python train.py --arch="conformer" --model="sound classifier" --dataset="short read English sentences (LibriTTS-R)" --train_examples=26041 --n_mels=64 --hop_length=160 --input="log_mel" --spec_augment=true --win_length=400 --targets=["voice"] --num_classes=2 --norm="layernorm" --activation="swiglu" --mlp_ratio=2 --head_dim=16 --fused_qkv=false --qk_norm=false --inner_norm=false --subsampling=4 --layers=6 --width=320 --positions="conv" --kernel_size=15 --loss="cross_entropy" --init="lecun_normal" --residual_init="none" --optimizer="soap" --beta2=0.999 --lr=0.0026 --beta1=0.95 --shampoo_beta=0.999 --eps=1e-08 --precondition_frequency=50 --max_precond_dim=512 --one_sided=false --adamw_lr_other_params=0.0013 --grad_clip=1.0 --cautious_weight_decay=true --ema_decay=0.99 --magnitude_pruning=0.3 --steps=8300 --batch_size=256 --epochs=81.6 --lr_schedule="step" --warmup_steps=160 --weight_decay=0.2 --adamw_weight_decay_other_params=0.01
Rows from block 3, named by matrix and row number. Each number is 128 + 24 x the weight over its row's rms, rounded and kept within 0 to 255. All counts start at 0.
# pw1: conv module expand (GLU, value and gate stacked) (model.blocks.3.conv.pw1.weight, 640x320), inputs 160-319
pw1.544 [192 178 128 128 130 167 128 173 129 114 103 128 128 136 133 165 128 130 166 117 140 128 128 142 128 123 132 119  91 137 128 115 121  94 128 177 128  99 158 151 127  93 102 122 149 166 110 128 118  92 128 128 128 110 118 150 128 143 165 134 152 155 128 128 155  70 127 173 174 118 117 128 108 128 112 128 128 130 128  90  78 137 128 159 128 128 128 132 105 103 128 128 128 132 125 134 128 128 130 170 176 102 103 128 128 128  95 128 162 115 114 128 128 112  88 157 152 156  94  63 109 160  99 150 154 116  66 170 163  98 128 128 117 135 146  88 116 112 119 105 165  83 110 124  94 141 168 100 122 128  83  86 106 128 136 136 131 131 128 100]
pw1.545 [112 157 170 128 169  95 148 128 160 145 131 120 128 128 117 128  97 127 117 137 138 140 128 128 128 141 128 128 128  90 113 146 138 176  83 119 146  63 129 128 173 135 143 128 133 114 145 128 128 146 128  73 154 117 128 156  87 128 154 101 158  96 103 167  77 128 128  89 101 116 177 128 133 134 109  95  71 197 145 152 139 164 120 155 157 101 103 128 145 156 110 128 128 143 160  97 170 128 136 135 128 139 128 169 103 146 128 139 129 128 152  81 104 103 158 128 108 128 110 136 113 128 147 150 168 146 150 128 113 156 108 150 156 151 102 142 128  97 128 128 128 145 149 103 140 111 105 137 128 150 128 102 128  74  96 147 128 111 135 144]
pw1.546 [151 128 128 128 160  61 160 128 134 128 132 128 128 109 106 161 128 128 128 128 124 124 145 128 128 120 128  79 128 142 145 128 106 128 134 128 143 128 128 145 116  94 128 112 161 179  92 111 149 128 180  77  64 128 176 128  92 145 147 128 128 128 128 113 157 114 118 154 128 132 128 118 128 149 128 128 128 128 128 136  77  51  93 114 128 128 160 128  57 172 128  91 128 128  77 158 175 190 125 118 128 117 158 128 128 128 128 128 179 128 126 128 128 128 145 200 143 103  74 128 128 168 128 163 128 126  86 154 128 115 128 128 128 128 141 128 144  92 139 128 189 130 130 128 128  86 128 111 128 147 141  67 126 128 130 146 128 146 137 128]
pw1.547 [136 128 165  76  74 150 108  66 113 144 102 148  96 124 179  91 128 138 128 128 128 158 170  98 128 128 180 108 128 120  98 128 141  87 176 128  98  90 128 126 118 128 128 128  93 169  95 136 128 180 153 147 151 101  85 112 128 152 155 128 128 148  88 136 128 156 128 128 128 128 128 128 164 128 137  94 110 110 128 141 136 134 143 157 128 149 128  72 150 128 151 118 128 128 120 163 121 139 114 128 106 173 130 128 110 128 128 128 128 128  91 114 128 137 100 128 127  84  86 128 128 108 152 144 145 128 128 145 110 128  93 141 128 124 128 125 128 113 140 128  81  64  92 133 128  94 156 128  98 110 140 134 138 102 134  96 150  93  86 115]
pw1.548 [128 145 154 135 142 128 128 100  91 165 162 140  93 167 128 128 128 168 128 128 128 169 128 128 141 116 128 144 100 120 152 128 159 128 128 128 128 128 110 135 154 128 128 128 116 128 128 110  98 103  97 185 128 149 100 102 111 128 128 134 120 128 111 142 128 142 117 174  90  74 170  90  90 144 147 136 148 128 128 111 128 128 128 113 134 146 158  88 163 132 111 124 128 158 113  98 128  93 128 128 128  82 118 104 133 161 160 128 158 136 180  79 114 157 148 174 104 128  78 128 104 128 110 151 113 153 142 128 107 106 128 162  91 154 161 128 128 128 128 128 128 111 128 128  82 128 164 108 128 101 108 107 147  91 128 166 105 126 128 128]
pw1.549 [131  91 158  97 128 109 120 128 128 155 128 114 138 180 119 102 123  97 128 128  79  86 116 160  89 168 176 108 140 177  97 186 160 157  79  82 128  92 128 153 149 166  81 128 128 135 152 128 118 146 155 128 128 144 152 158 103 106 118 143 104 103 128 151  69 140 151 110 162 116 137 137 128 128 166 128  99 128 128 127 160 202 158 153 128  91  96 157 102 112 109 120  95 128 128 118 166 158 108 148 130 119 148 159 148 128 102 128  82 148 128 160 128 120 128 128  83 128 102 128 168 133 109 128  97 128 128 128  81 128  89 148 146 148 113 128  78 166 111 124 131 118  93 128 124 128 128 108 104 138 133 128 128 139  98 135 165 128 128 180]
pw1.550 [128  84 109 133 159 128 128 156  95 107 106 142 152 128 128  92 103  66 146  83 116  93 128 104 112 118 128 128 124 124 165  86 153 128 128  81 144  74 128 151 143 134 136 128 128  86 128 105 104 132 141 159 167 128 115 138 128 128 110 126 142 140 102 155 146 133 137 160 128  72 128 111  53 123 166 128 128 128 135 128 128 128 128 128 155 139 168 114 120 128 128 125 139 111 188 128 128 128  98 128 158 148 126 128  94 151 109 131 103 173 191 109 138 148 168 128 128 151 157 170 154 101 164 145  98  58  71 125 154 106  91 124 107 128 148 128 128 128 128 102 114 128 128 135 128 184 160 128 112 173 128 107 116  90 159 134 128 145 108 160]
pw1.551 [116 128 128 128 128 128 130 100 128 128 164  73 137 183 140 128 154 128 110 128 128 128 128 128 128 165 128 118 135 128 147 128 170 145 144 128 128 135 143 131 128 128 136 183 111 128 157 137 199 118 124 131 154 168 155 128  90 111 164 172 128 153 111 170 128 128 164 128 128 128 123 120 128 164 173 128 166 139  86 128 152 128 128 102 105  85 137 152 151 142  89 128 130  95 146 128 103 154 128 103 128 110 128 153 113 128 123 110 160 128 119 128 128 119 128 104 128 128 128 147 118 115 111 128 128 128 141 179 128 115  79 128 146  76 142 143 128  96  92  92 106 158  90  99 105 118 150 110 205 100 176 152 128 129 115 128 112 115 153 165]
pw1.552 [118 128 125 128  92 108 128 133 101 117 143 135 154 151  92 176 150  96 142 143  99 121 104 127  98  91 162 128 128 132 128  66 128 128 128 103 128 115 150 153 128 167 128 128  98  71  94 128 128 107 128 128 131 128 163 128 124 115 110 128 128 150 160 115  92 151 141 165 130 172 167 109 110  80 128 139 128 158 140 125 128  99 128 109 148 128  99 128 115 128 105 128 183 174  89  97 128 172 128 107 128 128 163 170  90 128 128 151 153 124 128 134 127 128 121 173 150 123 128 128 128 137  92 142 174 115  95 157 115  94 103 152 128 140  79 132 101 114  94 128 143 102 115 128 128 128 190 102  81 128 149 153 133 128 140 149 107 128 172 140]
pw1.553 [191 142 130  90 129 169  79 128  93 128 126 128 119 108 109 103 128  84 153 111 128 141 134 128 128 128 128 152 126 111 128 149  74 128 128 158 128 143 167  86 100 128 120 135 128 163 128 178 150 128 128 189 101 128 165 131 142  81 128 184 141 128 128 154 144 128 130 128 128 128 128 128 181 153 126 128 128  98 134 128 157 128 106 145 163 136 115  86 128 123  86 128 137 117 113 128 105 128 132 128 128 145 128 128 103 122 107 105  98  97 144  85 128 175  88 114 126 139 128 151  92 166 158  82 140 128 128 108 141 101 139 178  98 147 128 105 127 103 128 144 128 165 158 119 154  97 102 134 155 108 107 145 124 118 108 143  86 124  91 128]
pw1.554 [116 149 128 128 110 145 149 128 128 161 128 111  82 147 140 100 142 128 130 126 147 138 163 128 150 158 128 144 128  94 111 169 128 124 151 109  46  86 128 134  90 101 104 169  93 116 130 128 118 128 128  75 128 128 120 124 133 159 136 128 128 111 101 150 136 139 107  98  86 128 106 145 164 128 128 114 128 140 128 117 160 186 160 169 105 127 104 104 128 128 128 128 128 128 150 128 145 128 128 128  94 128 150 128 110 116 144 128  76 128 140 128 119 129  88  47  89 128 128 128 119 103 164 128 126 124 131 110 110 156 118 162 188 124 132 128 108 128 124 140 111 111 113  90 143 130 128 169 128 128 130 128 128  84 118 107 146 131  83 128]
pw1.555 [146 184  62 107 128 136 131 110 102 128 128 130  96 128 128 128 128 128 128  95 109 122 172 128  94 128 128  74 128 158 142 120 167  87  80 128 128 128 151 100 146 128  83 161 180 128  94 128 143 158 167 128  82 128 126 150 162 161 128 128 124 146 160 118 106 176 143 128 119 182 128 106 172 121 124 141 142 128 114 154 131  88  96 112 107 128 140 104 128 135 155 151  52 136  84 128 176 123 128 174 128 192 128  81 165 150 128 128 128 128 128 108 148 128 128 128 121 174 134 121 146  96 128 128 128 141 154  95 188 166 116  94 127 158 128 111  91 141 159 128 151 106 128 166 159 147 153 152 103  99 128 106 134 114 158 128  94  93 113 114]
pw1.556 [ 79 128 157 128  76 149 128 117 214 118 167 128 101 116 134 203 101 104 128 128 132 128 128 169 124 128 175 128 128 165 110 114  72 128 128 147 126 172 128 170 170 191 198 102 138 128 165 127  89 131 153 128 171 145 165 106 120 125 128 150 128 112 150 128  75 112 165 112 128  71 149 137 158 137  97 112  91 128 128 122  90 122 128 137 158 148 142 128 120 117  77  86 128 112 150 128 155 128 136 149 128 126 168 128 160 128 128 158 128 135 128 106 174 165 118 128 128 155 151 128 150  94 108  80 143 128 128 177 161 128 121  93 152 123 128  99  92 131 115  98 147 117 142 128 128 128 113 150 156  61 108 128 128 156 128 109  96 120 155  93]
pw1.557 [128  93 183 128 154 142 132 108 128 131 128 128 107 201 128 125 164 128  86 119 128  87 126 124  83 128 124 128 150 128 128 128 128 110 128 155 128 128 142 132 136 128 128  95 155  98 143 128 157  97 128 170  96 126  88 137 128 128 126 128 128 172  96 173 124 116 149 149 123  96 166 138 111 146 111 146 128 132  92 159 128 158 158 128 100 128 137 114 181 128 143 140 128 128 224 126 128 133 119 127 124  78 119 128 128 128 128 128 128 174 178 137 128 134 153 130 128 128  76 126 128  94 127 101 171 128  96 159 144 141 128 136 128 111 128  95 128 173 121 128 128 128 119 155 113 128  93 128 128 156 110  98 128 128 109 128 129 108  85 128]
pw1.558 [149  92 159 160 128 151 128 101 167 119  98 128 128 184 128 128  75 153 102 128 128 115 130 128 144  98  70 155  50 128 105 128  84 104 128 128 128  92 148 128 105  68 128 114 128 150 159 106 143 128 172 128 103 128 132 128  95 122  97 159 171 152 161 103 128 128 128 128 131 128 150 166 117 161 138 174 148 163 136 131 119 128 128  83 124 128 128 128 128 128 116  81 102 130 151 132 128 128 121 128 120 127 149 104 128 146  96  96 147 130 169  96 149 111  84 128 160 150 128 128 128 134 131 174 105 115 148 128 162  85 128 115 140 128 156 128 141  87 150 182 170 127  94 151 155 128 128 163 146 176 145 142 160 134 117 128 128 145 113 128]
pw1.559 [121 128 158 128 151 128 169 128 128 139 128 109 128 134 157 181  69 122 149 111  94  86  70 115 145  92 126 102 128  89 104 141 128 128 133 107 153 154 128 128 128 128 116 144 128 141  96  92 168 119 120 113 140 157 156 113  80 117 106 128 112 128 134 128 128 128 158 128 142 128 146 128 166 128 120 134 111 133 151  95 180 132 103 132 159  54  78 128 106 173 101 128 128 128 105 119  75  89 116 100 128 100 127 179 128 140 147  90 144 124 107 152 115 128 128 133 122 134 128 122 130  99 134 115 168 150 110 128 135 172 121 153 180 128 128 183 128 128 168 128 157 109  79  75  87 131 133 128 151 149 167  73 163 128 115 138 128 145 139 200]
pw1.560 [122 149 128 128 174 118 142 115 150 196 122 148  99  76 164 114 120  85 152 139  98 157 128 108 110 168 103 128 137 135 116 128  97 152 117  96 106 107 146  90 128 148 108 125 128 174 120 128 104 128 165 146 108 128 140 106 113 128 128 128 132 128 152 164 147 111 142 107  89 120 128 153 164 137 128 128 104 128 149 144 128 128 128 153  90 128 128  84 138 128 128 146 103 128 119 161 158 108 140 141  91 163 119 128 127 128 115 128  62  73  99 155 119 100 122 130 112  90 134 128 161 121 148 118 143 116 128  98 114 153 116 113 151 139 142 115 143 146 136 145  81 128 168  98 124 107 128 166 109 128  93 118 128 113  84 132  89 128 116 107]
pw1.561 [128 128 172  78 179 153 160 128 117 103 128 117 137 105 183 148  99 128 153 106  90  85  83 164  95 114 152 109 166 110 128 121 168 141 125  72 168 167 128 147  94 158 118 161  97 128 174 142 128 128 115 128 137 131 128 128  79 121 128 145 131 127 140 128  99 111 156 160 128 155  86 133 128 128 129 107 128 111  67 122 164 166 164 128 111 111 113 138 128 129 130 156 192 158 137 128 120 128 133 105 145 151 139 144 107 128 128 103  89 158 103 121 104 128 125 116 109 135  99 158 143 113 152 128 109 156 123 145 128 128 128 160 111 151 139 168  99 139 116 130 117 152  84  96 128 146 138 128 128 128 128 114 152 128 157  89 102 128 143 167]
pw1.562 [138 145 119 128 128 136 128 184 112 128 158 128 116 139  98 108 128 145 169 128  67 172 139  86 128 128 128 133 166 130 162 122 128 128 123 131 136 159 160 141 128 122 169 118  75 121 128 108 117 110 148 128 129 106 128 106 115 168 128 130 128 160 128 128 128 131 108  73 136 199  97 128 133 135 173 118 128 146 124 128 128 195 128 146 174 138 120 150 108 157 139 128 120 147  78 128 154 142 112 171 128 147 128  92 128 128 107 128 125 128 128 101 128  99 116 156 128 128 128 151 100 128 128 128 128 128 158 145  90 163 140 127 129 118 104 106  96 137 130  98 146  78 128  89 162 121 170 154 136 137  86 128 108 149  99 141 157 128 114 128]
pw1.563 [128 128 128 130 128 128 133 150 128 128 114 128 171 103 128 128 124 128 111 128 128  96 151 134 128 128 128  73 128 128 175  92 118 145 128 128 128 146 143 112 186 152 142  87 162 126 102 155 147 143 125 151 113 189 140 133 156 128 128  85 128 162 128 118 125 128 133 154 177 148 133 128 128 150 132 128 128 128 158  99  83 128 117 111 128 154 144 147 128 133 128 128 152 128  82 152 168 157 128 128 162 121 128 117 157 137 128 128 158 128 160 150 128 110 148 202 132 122 128  99 128 128 130 128 128 125 128  93 128 128 165  98  83 178 100 160 121  98 137 145 128 128 101 112 132 128 145 104 137 141 133 128 127 122 138 138 134 173 149 109]