python train.py --train_examples=26041 --positions="conv" --shampoo_beta=0.999 --adamw_lr_other_params=0.0013
Rows from block 3, named by matrix and row number. Each number is 500 + 50 x the weight over its row's rms, rounded and kept within 0 to 999. All counts start at 0. Numbers have three digits each. After the name is the row's rms in percent of the matrix's.
# pw2: conv module project (model.blocks.3.conv.pw2.weight, 320x320), inputs 214-319
pw2.245 112:605595466500500500516482610500446561500548525523539500592410486515500500488500507507494500500417478373534456544500500531500500500449500467468423379405507500463510460500500543500492482484450451496500542500500505392431448545483532504500500516500500556500500500503500500502483477501500434500441510500500575435596436578500
pw2.246 088:468309500543447478500500489487500594557542537457470500448619617522522527441500562610464478500500531500528457500430529462538537487556507500500500499497513500500405602500434475500590549540519550500500515500537548483411507500518500500500500500539500535500536446436572554479459511425475500541445521500493532458438468500470
pw2.247 101:545347431501500480556519462402534575500605533533580517491459500528576471489453543500510450494547500517518500500546505506504485444578546500500363491561599500500497547555571500500528486528480450568547558500500522495435408482481476435588491500500500473500574450500500452388478604500488573467527583500530540477488499528500
pw2.248 128:451572500354500500532500490500536474500500543444500500493577506428546500501631506544500465519564401500522628454386584452491443564477459577481500500500476500550495461500500420446438500496495500538535500566487592526508573484480518551498550500469534464518508487598516500500538394615446497564541501549599500548486527483429
pw2.249 119:500521422555549574589580592468433462612500605526500468494500623500475470459500462569500533398500558500450500491712500500484512500518427466465518527473546500500450434457524451499517500511547410419436544500506559500478565440518500500500500469546519500525497449508638500500441500564500568500432500500311492528539467500500
pw2.250 103:500583500500480435402427406557524498500432500423411500451500445519438548502471392417473500512500404479436535500426529480536492455527523437500500500500500455500548527450469572500459500433457626553514508561500500500475526500414405500444442500500511450448500500481437500500476436502522439500520621396666438466556500480443
pw2.251 096:500500431500466424551402352500543500500448372437436500481351438526407425522610515446584515500495500501510500500355479500535470564589500414495500590505490500500562355465538441459500500500500448567500500500500421536425500581500427494485449500515548450500481533461426462542500463432429565500611446500660500521436539553460
pw2.252 120:511309366577609527500500558426390406425458432461490438500453500500555500498471464500479500440479594533500500500533396500534411500530596467500433591500500469493582500428500451544550459500468503377483527476508544461455500445546500500545510523598590574500426500491343500539500500466500566463500476500540572500489425481500
pw2.253 100:616556531500500505500559623443492489510555627504536500586586500531490500501423522577556500500500516410516448607500410588500486500484494424492496441392500531405538434474445513500500468500500422481567449454422440500437438498529563489467567500500446662500500500487586454471412432489547500453522449515500554500500470477532
pw2.254 110:500500488500482485500500450500500471536500450500396538500581500500500525458500380481519540522500500588541500391500618439501482500500524500451577500545500569500536480500485500500500542546639498500500415548578500512500500476471434500500464444476509500484447445543697536505543516500428500549604481606500500497419534509457
pw2.255 097:473413407500492536399586461471477433500475500577547405560500500500365433463500500561500446500500531523525421500619445507521500444615547391500500500437548500408446418418561500554517452500463472472478497416502511529500409519500412500509439466500500525486427520472442473500498534500500509453500590491500510476447500500500
pw2.256 100:500576500503475532423500445500500552500492523500553563465500507500372500439532488531454444613429500535403535450293518500500565456492515368617501448521424519448464511500500500500566560435432533500500543500496500453444446500473405417501500528500440527533533500518353520501500500314468428520481576454528520481480459520440
pw2.257 140:622588527651596544515500500500472475500559486500579531522500500552483500566437500510520500500371606522486354533498408500515493492512542534486500441554500425502518496500439500496558452500493500444477500500470467428465493529500574500488506538602500601491475560554500500412503500500549490478466474500454500426500483474594
pw2.258 090:541454393620552568457568458500545524515555500500500548500478552482500533500600566500586525453500500587500465487569412570534514471484500498566507573500465500600451414455540444545419533453500514500415507532494448541500485507480510537482500533500581467495414537470500547504508420500465525466561415470424569521500495500500
pw2.259 096:500531559382500500500481500544566545595500500500442609395476528440500557446604417500474533556500371562510598425415581490474553603471432529522593454375506552495486571500417500477493500475500500624582500543508500511456457599476500482500500500500513401543557462456468467506478487547500408478582539496487394510500507455500
pw2.260 092:545600459570477511541499520539520573456500541571500500467510500534500481507478354532506500529500576500509373500568500500483533500413489411500417453553407521415455488440499500500500461513498451481558640500517476566467500526442466551500505500535500528567500543473539483451500500491519440495434591489565545500500464554500
pw2.261 102:500674501465487503440500438451500453418524500500500500490418415517411500512500432412419544566500458477487432555559571553504473406581500437537539500521500492500540500500500446500510566482420535500500500500500491506530500555484412500397517520500500500477500530500427481500394472393537500500546500461619407500619459465452
pw2.262 086:498528652500496430500404562482500500500544539483529583512450500464519555474500500500500500542478500500414443500491575500535500500462500457500449500589504503540455553500546636596500571500404474500459448465488453546420562556500500462431500383457447474401500730500560436441456441533500444522513525500500500425482500432500
pw2.263 080:515285470500537569552527525500500488500500500553500481509500500500500411447442579500422471504582510500535664462559599524500400529541540500500534500500500427623564479507500400545558576469500475499511439500521465528469611420500500500476588470574479524415550500500584500438492453489500602499500460522555460500500481458406
pw2.264 108:453526500476500500488421500561500564391576500373529535509500500452422528627500509450434451578524440514500511453568464500464573519491554500587500419571449366500485526500544549527500500498433558491553457500424500500500500510461500500533592416494487426470469615538380521500539500403587464463529580447542500446500500500438
pw2.265 090:459500500500500547500417579500529526555607500468496500500500574552500586436505517498442500447458573437531519500500500500500559500410455452574376500500369407423569552486448563500500476500543474540474561449571500471485514525576467544501470432472500450435493376385521422500508500408500537500524500465500488464500509459470
pw2.266 096:433590491403500481516500426453569609577500561418449396462635500441500517467469523508500520500533500517456500448526569500522496395550500647533613477480500563461500499500500500461450445478488514516500500555494500468500643420425500500421500504500424500500454500500539530539500500602405536500640495497500500540421534554500
pw2.267 096:601448437568478555500554488471500437500486465604484454500497540480417500462511500533550452489541500500544516639428500500479529456593527442479508500458465472399500339500463339500537547500454397500463504500500479463397558500482529420500578444457485471529531366419393551500383436500500500519562500537483548506500500493592
pw2.268 098:449438459500500500559500447479431500500594445523475454506500500564479425500377444500456454412549488500524500450500500505500500500525500500430442446523482441500500479500500568543468481500594542520529552500572564485500497423500546506500471469489500531500590482404606549500544474500498565500450411485442537544450500505500
pw2.269 131:374500395500500451493432500488544519500500500442461500471389465535393500489593540500525425492566431560584500500500587540500565519513496500486531500423473500500500500551500372429450515541582550500500447500572538500491499558553421435478450500500550478523517372523500513500539465555455500500500500500500441502559468541389
pw2.270 104:495500575395500500404470519486510500492500500431500500449582449500500534459425472456500528501500500513440566484494603521440561546464467542500500547539430486520500526570407532519500583500508500573500446458481505570500500535509433500468500520412489500481500591500619443572575500534460458485545540500594469387500494500500
pw2.271 081:500500408536581526550442422434443406500453500566401568500500564491439453575583500575458532500501500494461552526453522513441500500500500500500500497373577500476437500500526384485477486465547485373465500411543500440374426496500500500511500500543496521558433551535500574432500500398500446500478533474420589650564517500475
pw2.272 087:500221539465500403466522460386500500444500490481461527433505530494500498500465558528457531548500611500459485500500547458526507500602605458500500459630435536500478552536559500500500500500453500487552549508500500500500392550430535500471584451500505451433467540472538529437509500400527442500559526442535552500382519516417
pw2.273 098:562599508403440585500500590431500479476500500528500491494586500500583498547500447500483562468500528546540502500579566526401557473500529626514469500560529545517479429539500496546500489548611530453415504493500541477494500504545549500519455459500450438500469555500581500511369603534439500440584427531435500500576500504449
pw2.274 102:549549497500540550532512660544448474466495482588500500509599500500648500500500426500613508500500500532500500500468416463500411500500500500499495485557551470462553448500441508526500487500500437500373485462407443494592514410535501571512577500580506531500538500500500475500416500526491476500471464501361500500457477500561
pw2.275 127:580521480500567500563525468475470477500500471522526468500460649496500500500497500500633500461500500500476537514500500546536500500434438520500506526500485419500439433483500457576480500553523557513500519500563500462500451467597500557555440479500500490436465443423603536378405561500500604427506455483321500527514486497500
pw2.276 090:559559554645486500408500654500408500437592500497482500541500500441500500471340500500489573500442497399526500524500501524500575554443505498547500500500456500544500640500581500500500500494463578530500571635470451598559525500426500500500578541500500500500466500500452500477500500544464500505433557494500500367500605472500
pw2.277 089:579500500500441538555552500477445500500498546500500591486647500500603439493427497503453500500500481500398500560541606475500500500422464592441474500525476500500500484500447567500566482505500550494457438501429521541522500500500499599500562464500500516459490500463500467500526456531407500533513463500404500597525500500537
pw2.278 092:518612500450528611500500456518445500500500559488500526463567463514543469526584500481500531500500535445500551534467527450530440534482495512435571503500500500623500490429499523540500500500459506500453535575465466500532493548464500519499406500425557473500530473483500454499567526604527500546491500500500500500271500500457
pw2.279 088:566582500490616558519500680393500463396500470528455509615500433505471475551564500500503573500474575500554431529547378560469516500500559493570408533523500500500497500500515500500555500498417374500484500500566524500500436500525543428477587534555490587500390520600471430420437500518618482500571500522527517500662484566440
pw2.280 088:475410524525437500510500500416477612566522497467549470581560500497598436500500504500574500443531528500576443562568500545500546440500610515483500500500500386421567509454565521500590500486582500484500482424515505461459362525453500546500558592500500500500482525441500476527547586519472538535428500506500471526529498604440
pw2.281 101:428500509465504500500461438500480529500424500500511469448479500500511465391500540558506424482421537500500613462544573504523460500547523500377500606570464564563446423471500500544516518497454581510476500529462468531524495549489489500500429500432568539500533455474533500500482521500448500500479404461500472500502589500427
pw2.282 100:500606504457493484500440408558523501442475500500464498500308406500286594500500570422395604500500495553449500580427500647538500500493501500542506500500553546492485360500500500418441563476520500500451563384484500500598500625500455500402500455500486529500500500500433500477500501381449500500500500500498492500500500489465
pw2.283 100:431672538517449500500500500500402500568435480502431559459500448553500538482544468509444549521500342500451611516502591473511651549500429430514435500521497500500473501500485563464425572478487500500460572501622473530500523568500500454436500484482500500444497433437580485500473501531455491470500500500556500533500559520443
pw2.284 091:500500500447528531493500395486500474596530500558500500524456501500500500552492513545578553500500523500500556413591563538500577569550536500500564581477523569539500528436534422500399474532500445514500500567557509500500500500523436500567466500459472461550579465500668500521466500500450500450556407547309532552447588500430
pw2.285 104:535498500642500558571600500418428467587500568482529479500500541531500501500468567545534536420501500566494419425546533493517454493529533567478588464522493528485523602463479500558500460458500514500525483636503506500479569500500512479462500481475501524500500461500534513396516596487486478466450584500357476500419430500560
pw2.286 113:561607500562500486428500500470429474371599560529500500560500500587515521516500447500356500500500500500507500582542500567460505448500454420581500405449501420375462571500518524546596433521511376500583500476509500473491459500540550500494566554591500552552558534500500523500446392406500500530458556500500555483581445459500
pw2.287 109:438558447462493500500500509456500500575543500536463500500502500544500500395538420594605500539500500538518500500500489498500535500500466555500584500432500500532360544571467500467455500576618554561513477474481546452500431500472461621500500563518538530500513391455688538469458500615500608500458354543318467540433468534500
pw2.288 082:530647500406483480474517445471576500500471555500534467500393500500514453426608570500512543471473398500500374500594457597435488473433446381451500500500569542500432448500541500530500577477544483500600399500500500374500500582532489400507500500556533517470500478475500482402500500410500449441417493540471500529552500567500
pw2.289 091:392412496453400503480500451504552557500434513472500537472517468470500579464499549431410445500500396559462540489456535461506521472500603450575500470514500500500551499507548457529417500488488455444450500417490404541526486510483500500500473406500414459557500543583500531500445500500500529535500566476598500459449434539500
pw2.290 121:500500432500578495470500438425500435500500500558500398502304500500351500500530603500500500500516532500446500500516404568537440500500506347500479500502566571451494488500521472559500472466528526407587500425500484506500500500550500391409511500500575500604500500500427567500500437384560500500440500469500500515542500555557
pw2.291 092:500362458524539379571482485527467500549561575564401500564606470521500500495557490485500624544545500465500508491543500523500549558516444500476500446500514463512577485449500429500453544462500393469450500484534415471572433585440461439545599438541527500467539530584457492568500416457561540546442514500544500584592500505448
pw2.292 123:534426566495500459447470484500524494500500424522500461515500350500485549480510559415398500567468467500500469531400506513500488489510537500499465403539492545526610610500532533500538446509500476500545491500500448511483549567496500505500538533485418500500500527587500408500626601391486406532416500441642500500358481554500
pw2.293 109:607518460500525474506500566521513442447584535553497500576512544504350500500361500587515440518486584500433420527486500538536446500500500500572526541390500510500450460500493500488547527500481448499500505508523447489502500537548518500467465500587510574500456500447429500442465495500500468500500577500500500500436488534549
pw2.294 092:515532627445500567500500515500459500481436415516500549442550500500500474500500403493500500500397422500500500405514500454500459500478513500456500500500478471614418500618510500500507553554500591557399500539613581500465469483500500500500524500500526533391500383488567487500479465586429486593500403500423446548558500466468
pw2.295 094:514302500467500500616558482506462520630496484494539518534538572421536500438460404500542555509426500478429526485454423537527442431461500451563500530515548506457425500398536400445500584443500604500458532473518527500584500500534473500523500500500500477500500436500500500534436461547474565500470535489419455551414567565533
pw2.296 080:484412511459482478500541547500542500526504439500546489500431500500500408552500539557500465505499624500459504431500500500518490417500670500592500556500500567491500500370484500500548500439500496500603564475500569500500547454545500456556533438452420522500600521579500506500500491441500536500500500500443500495500447480465
pw2.297 089:409514544500500500616463530500500500500560485427458481508500473540500539541518500506500500566528374560429582534500500505530500502531451600500500500471454551500500460550500547516490558500500577497456500500469471500537576426474474500500519461446456500445500500534652428597559412635500601569500460500418500539507530616500
pw2.298 101:509512500448421446537543414500590551500564467558409504500604500500554564500500500543512457538548500500500595550387628509514500548481506500625522513513500444500500618500500570528463558474488460500577500531470471524500533549426500495500538519447500388500500467500599461543552551590457493543500500471541442417474556527476
pw2.299 102:444777500500472525453477500544562511500540525463475551462462500500572546534500503395470500519449491500500624558520594487458502564517407491500521477500447476500552500500370500477438560500482532594540470500461524550484472500503516524513541500420402500437560561477430426547476478526569388527549506500556500456490502576509
pw2.300 087:434503500409514500500436406426501558553421537570442554535320502507557500396500500458441515460539536556549500443446500515500588513497500505500445416500469569418472585448500474451472495500558542432461461473518584500455425500466410624500469448501523500473612460492540589510584500407465500518500544484475523515477500427410
pw2.301 079:500518500483500535427565519516500587500482535500533563570500500500500557343404431518386500491500457500500425443500554536457500470500431500568500500529559500389527572500547500500533567471393561524500555521454500543655530531399574514410547500598470451449471405500500500500598500418500430485531426523500458477404438435500
pw2.302 100:463500500500559450383424487534582500479524561465500528490517500549458561559392500422500500468471488500453494447446523500500586573459462504572500500436356428507622546522482500487500500435435500516562502525500407500527500470520547500535481500500500471497500474497500397550562500454467393505500500407544456500468500500500
pw2.303 099:487426427543500455500500487472484500423500457543525448469362452500478500673438543569500500500500415434500500466574500500477423500618551397552500500500468518500608500410474511570488556482500500403593490500561500556498500534500531413500500500486500526563629471555411582498523421500472539502619582500500500500562420530559
pw2.304 095:478500565500500511437444551471500586517469441462598493500387500500433508547425570500435454500500482500500500557422508500500454526435578406500529500500517549465500500500500561533514466553418421501527500500500500490508468448546547421412528545584454442539511500500314463542566448500484394538414569484500531500468500500450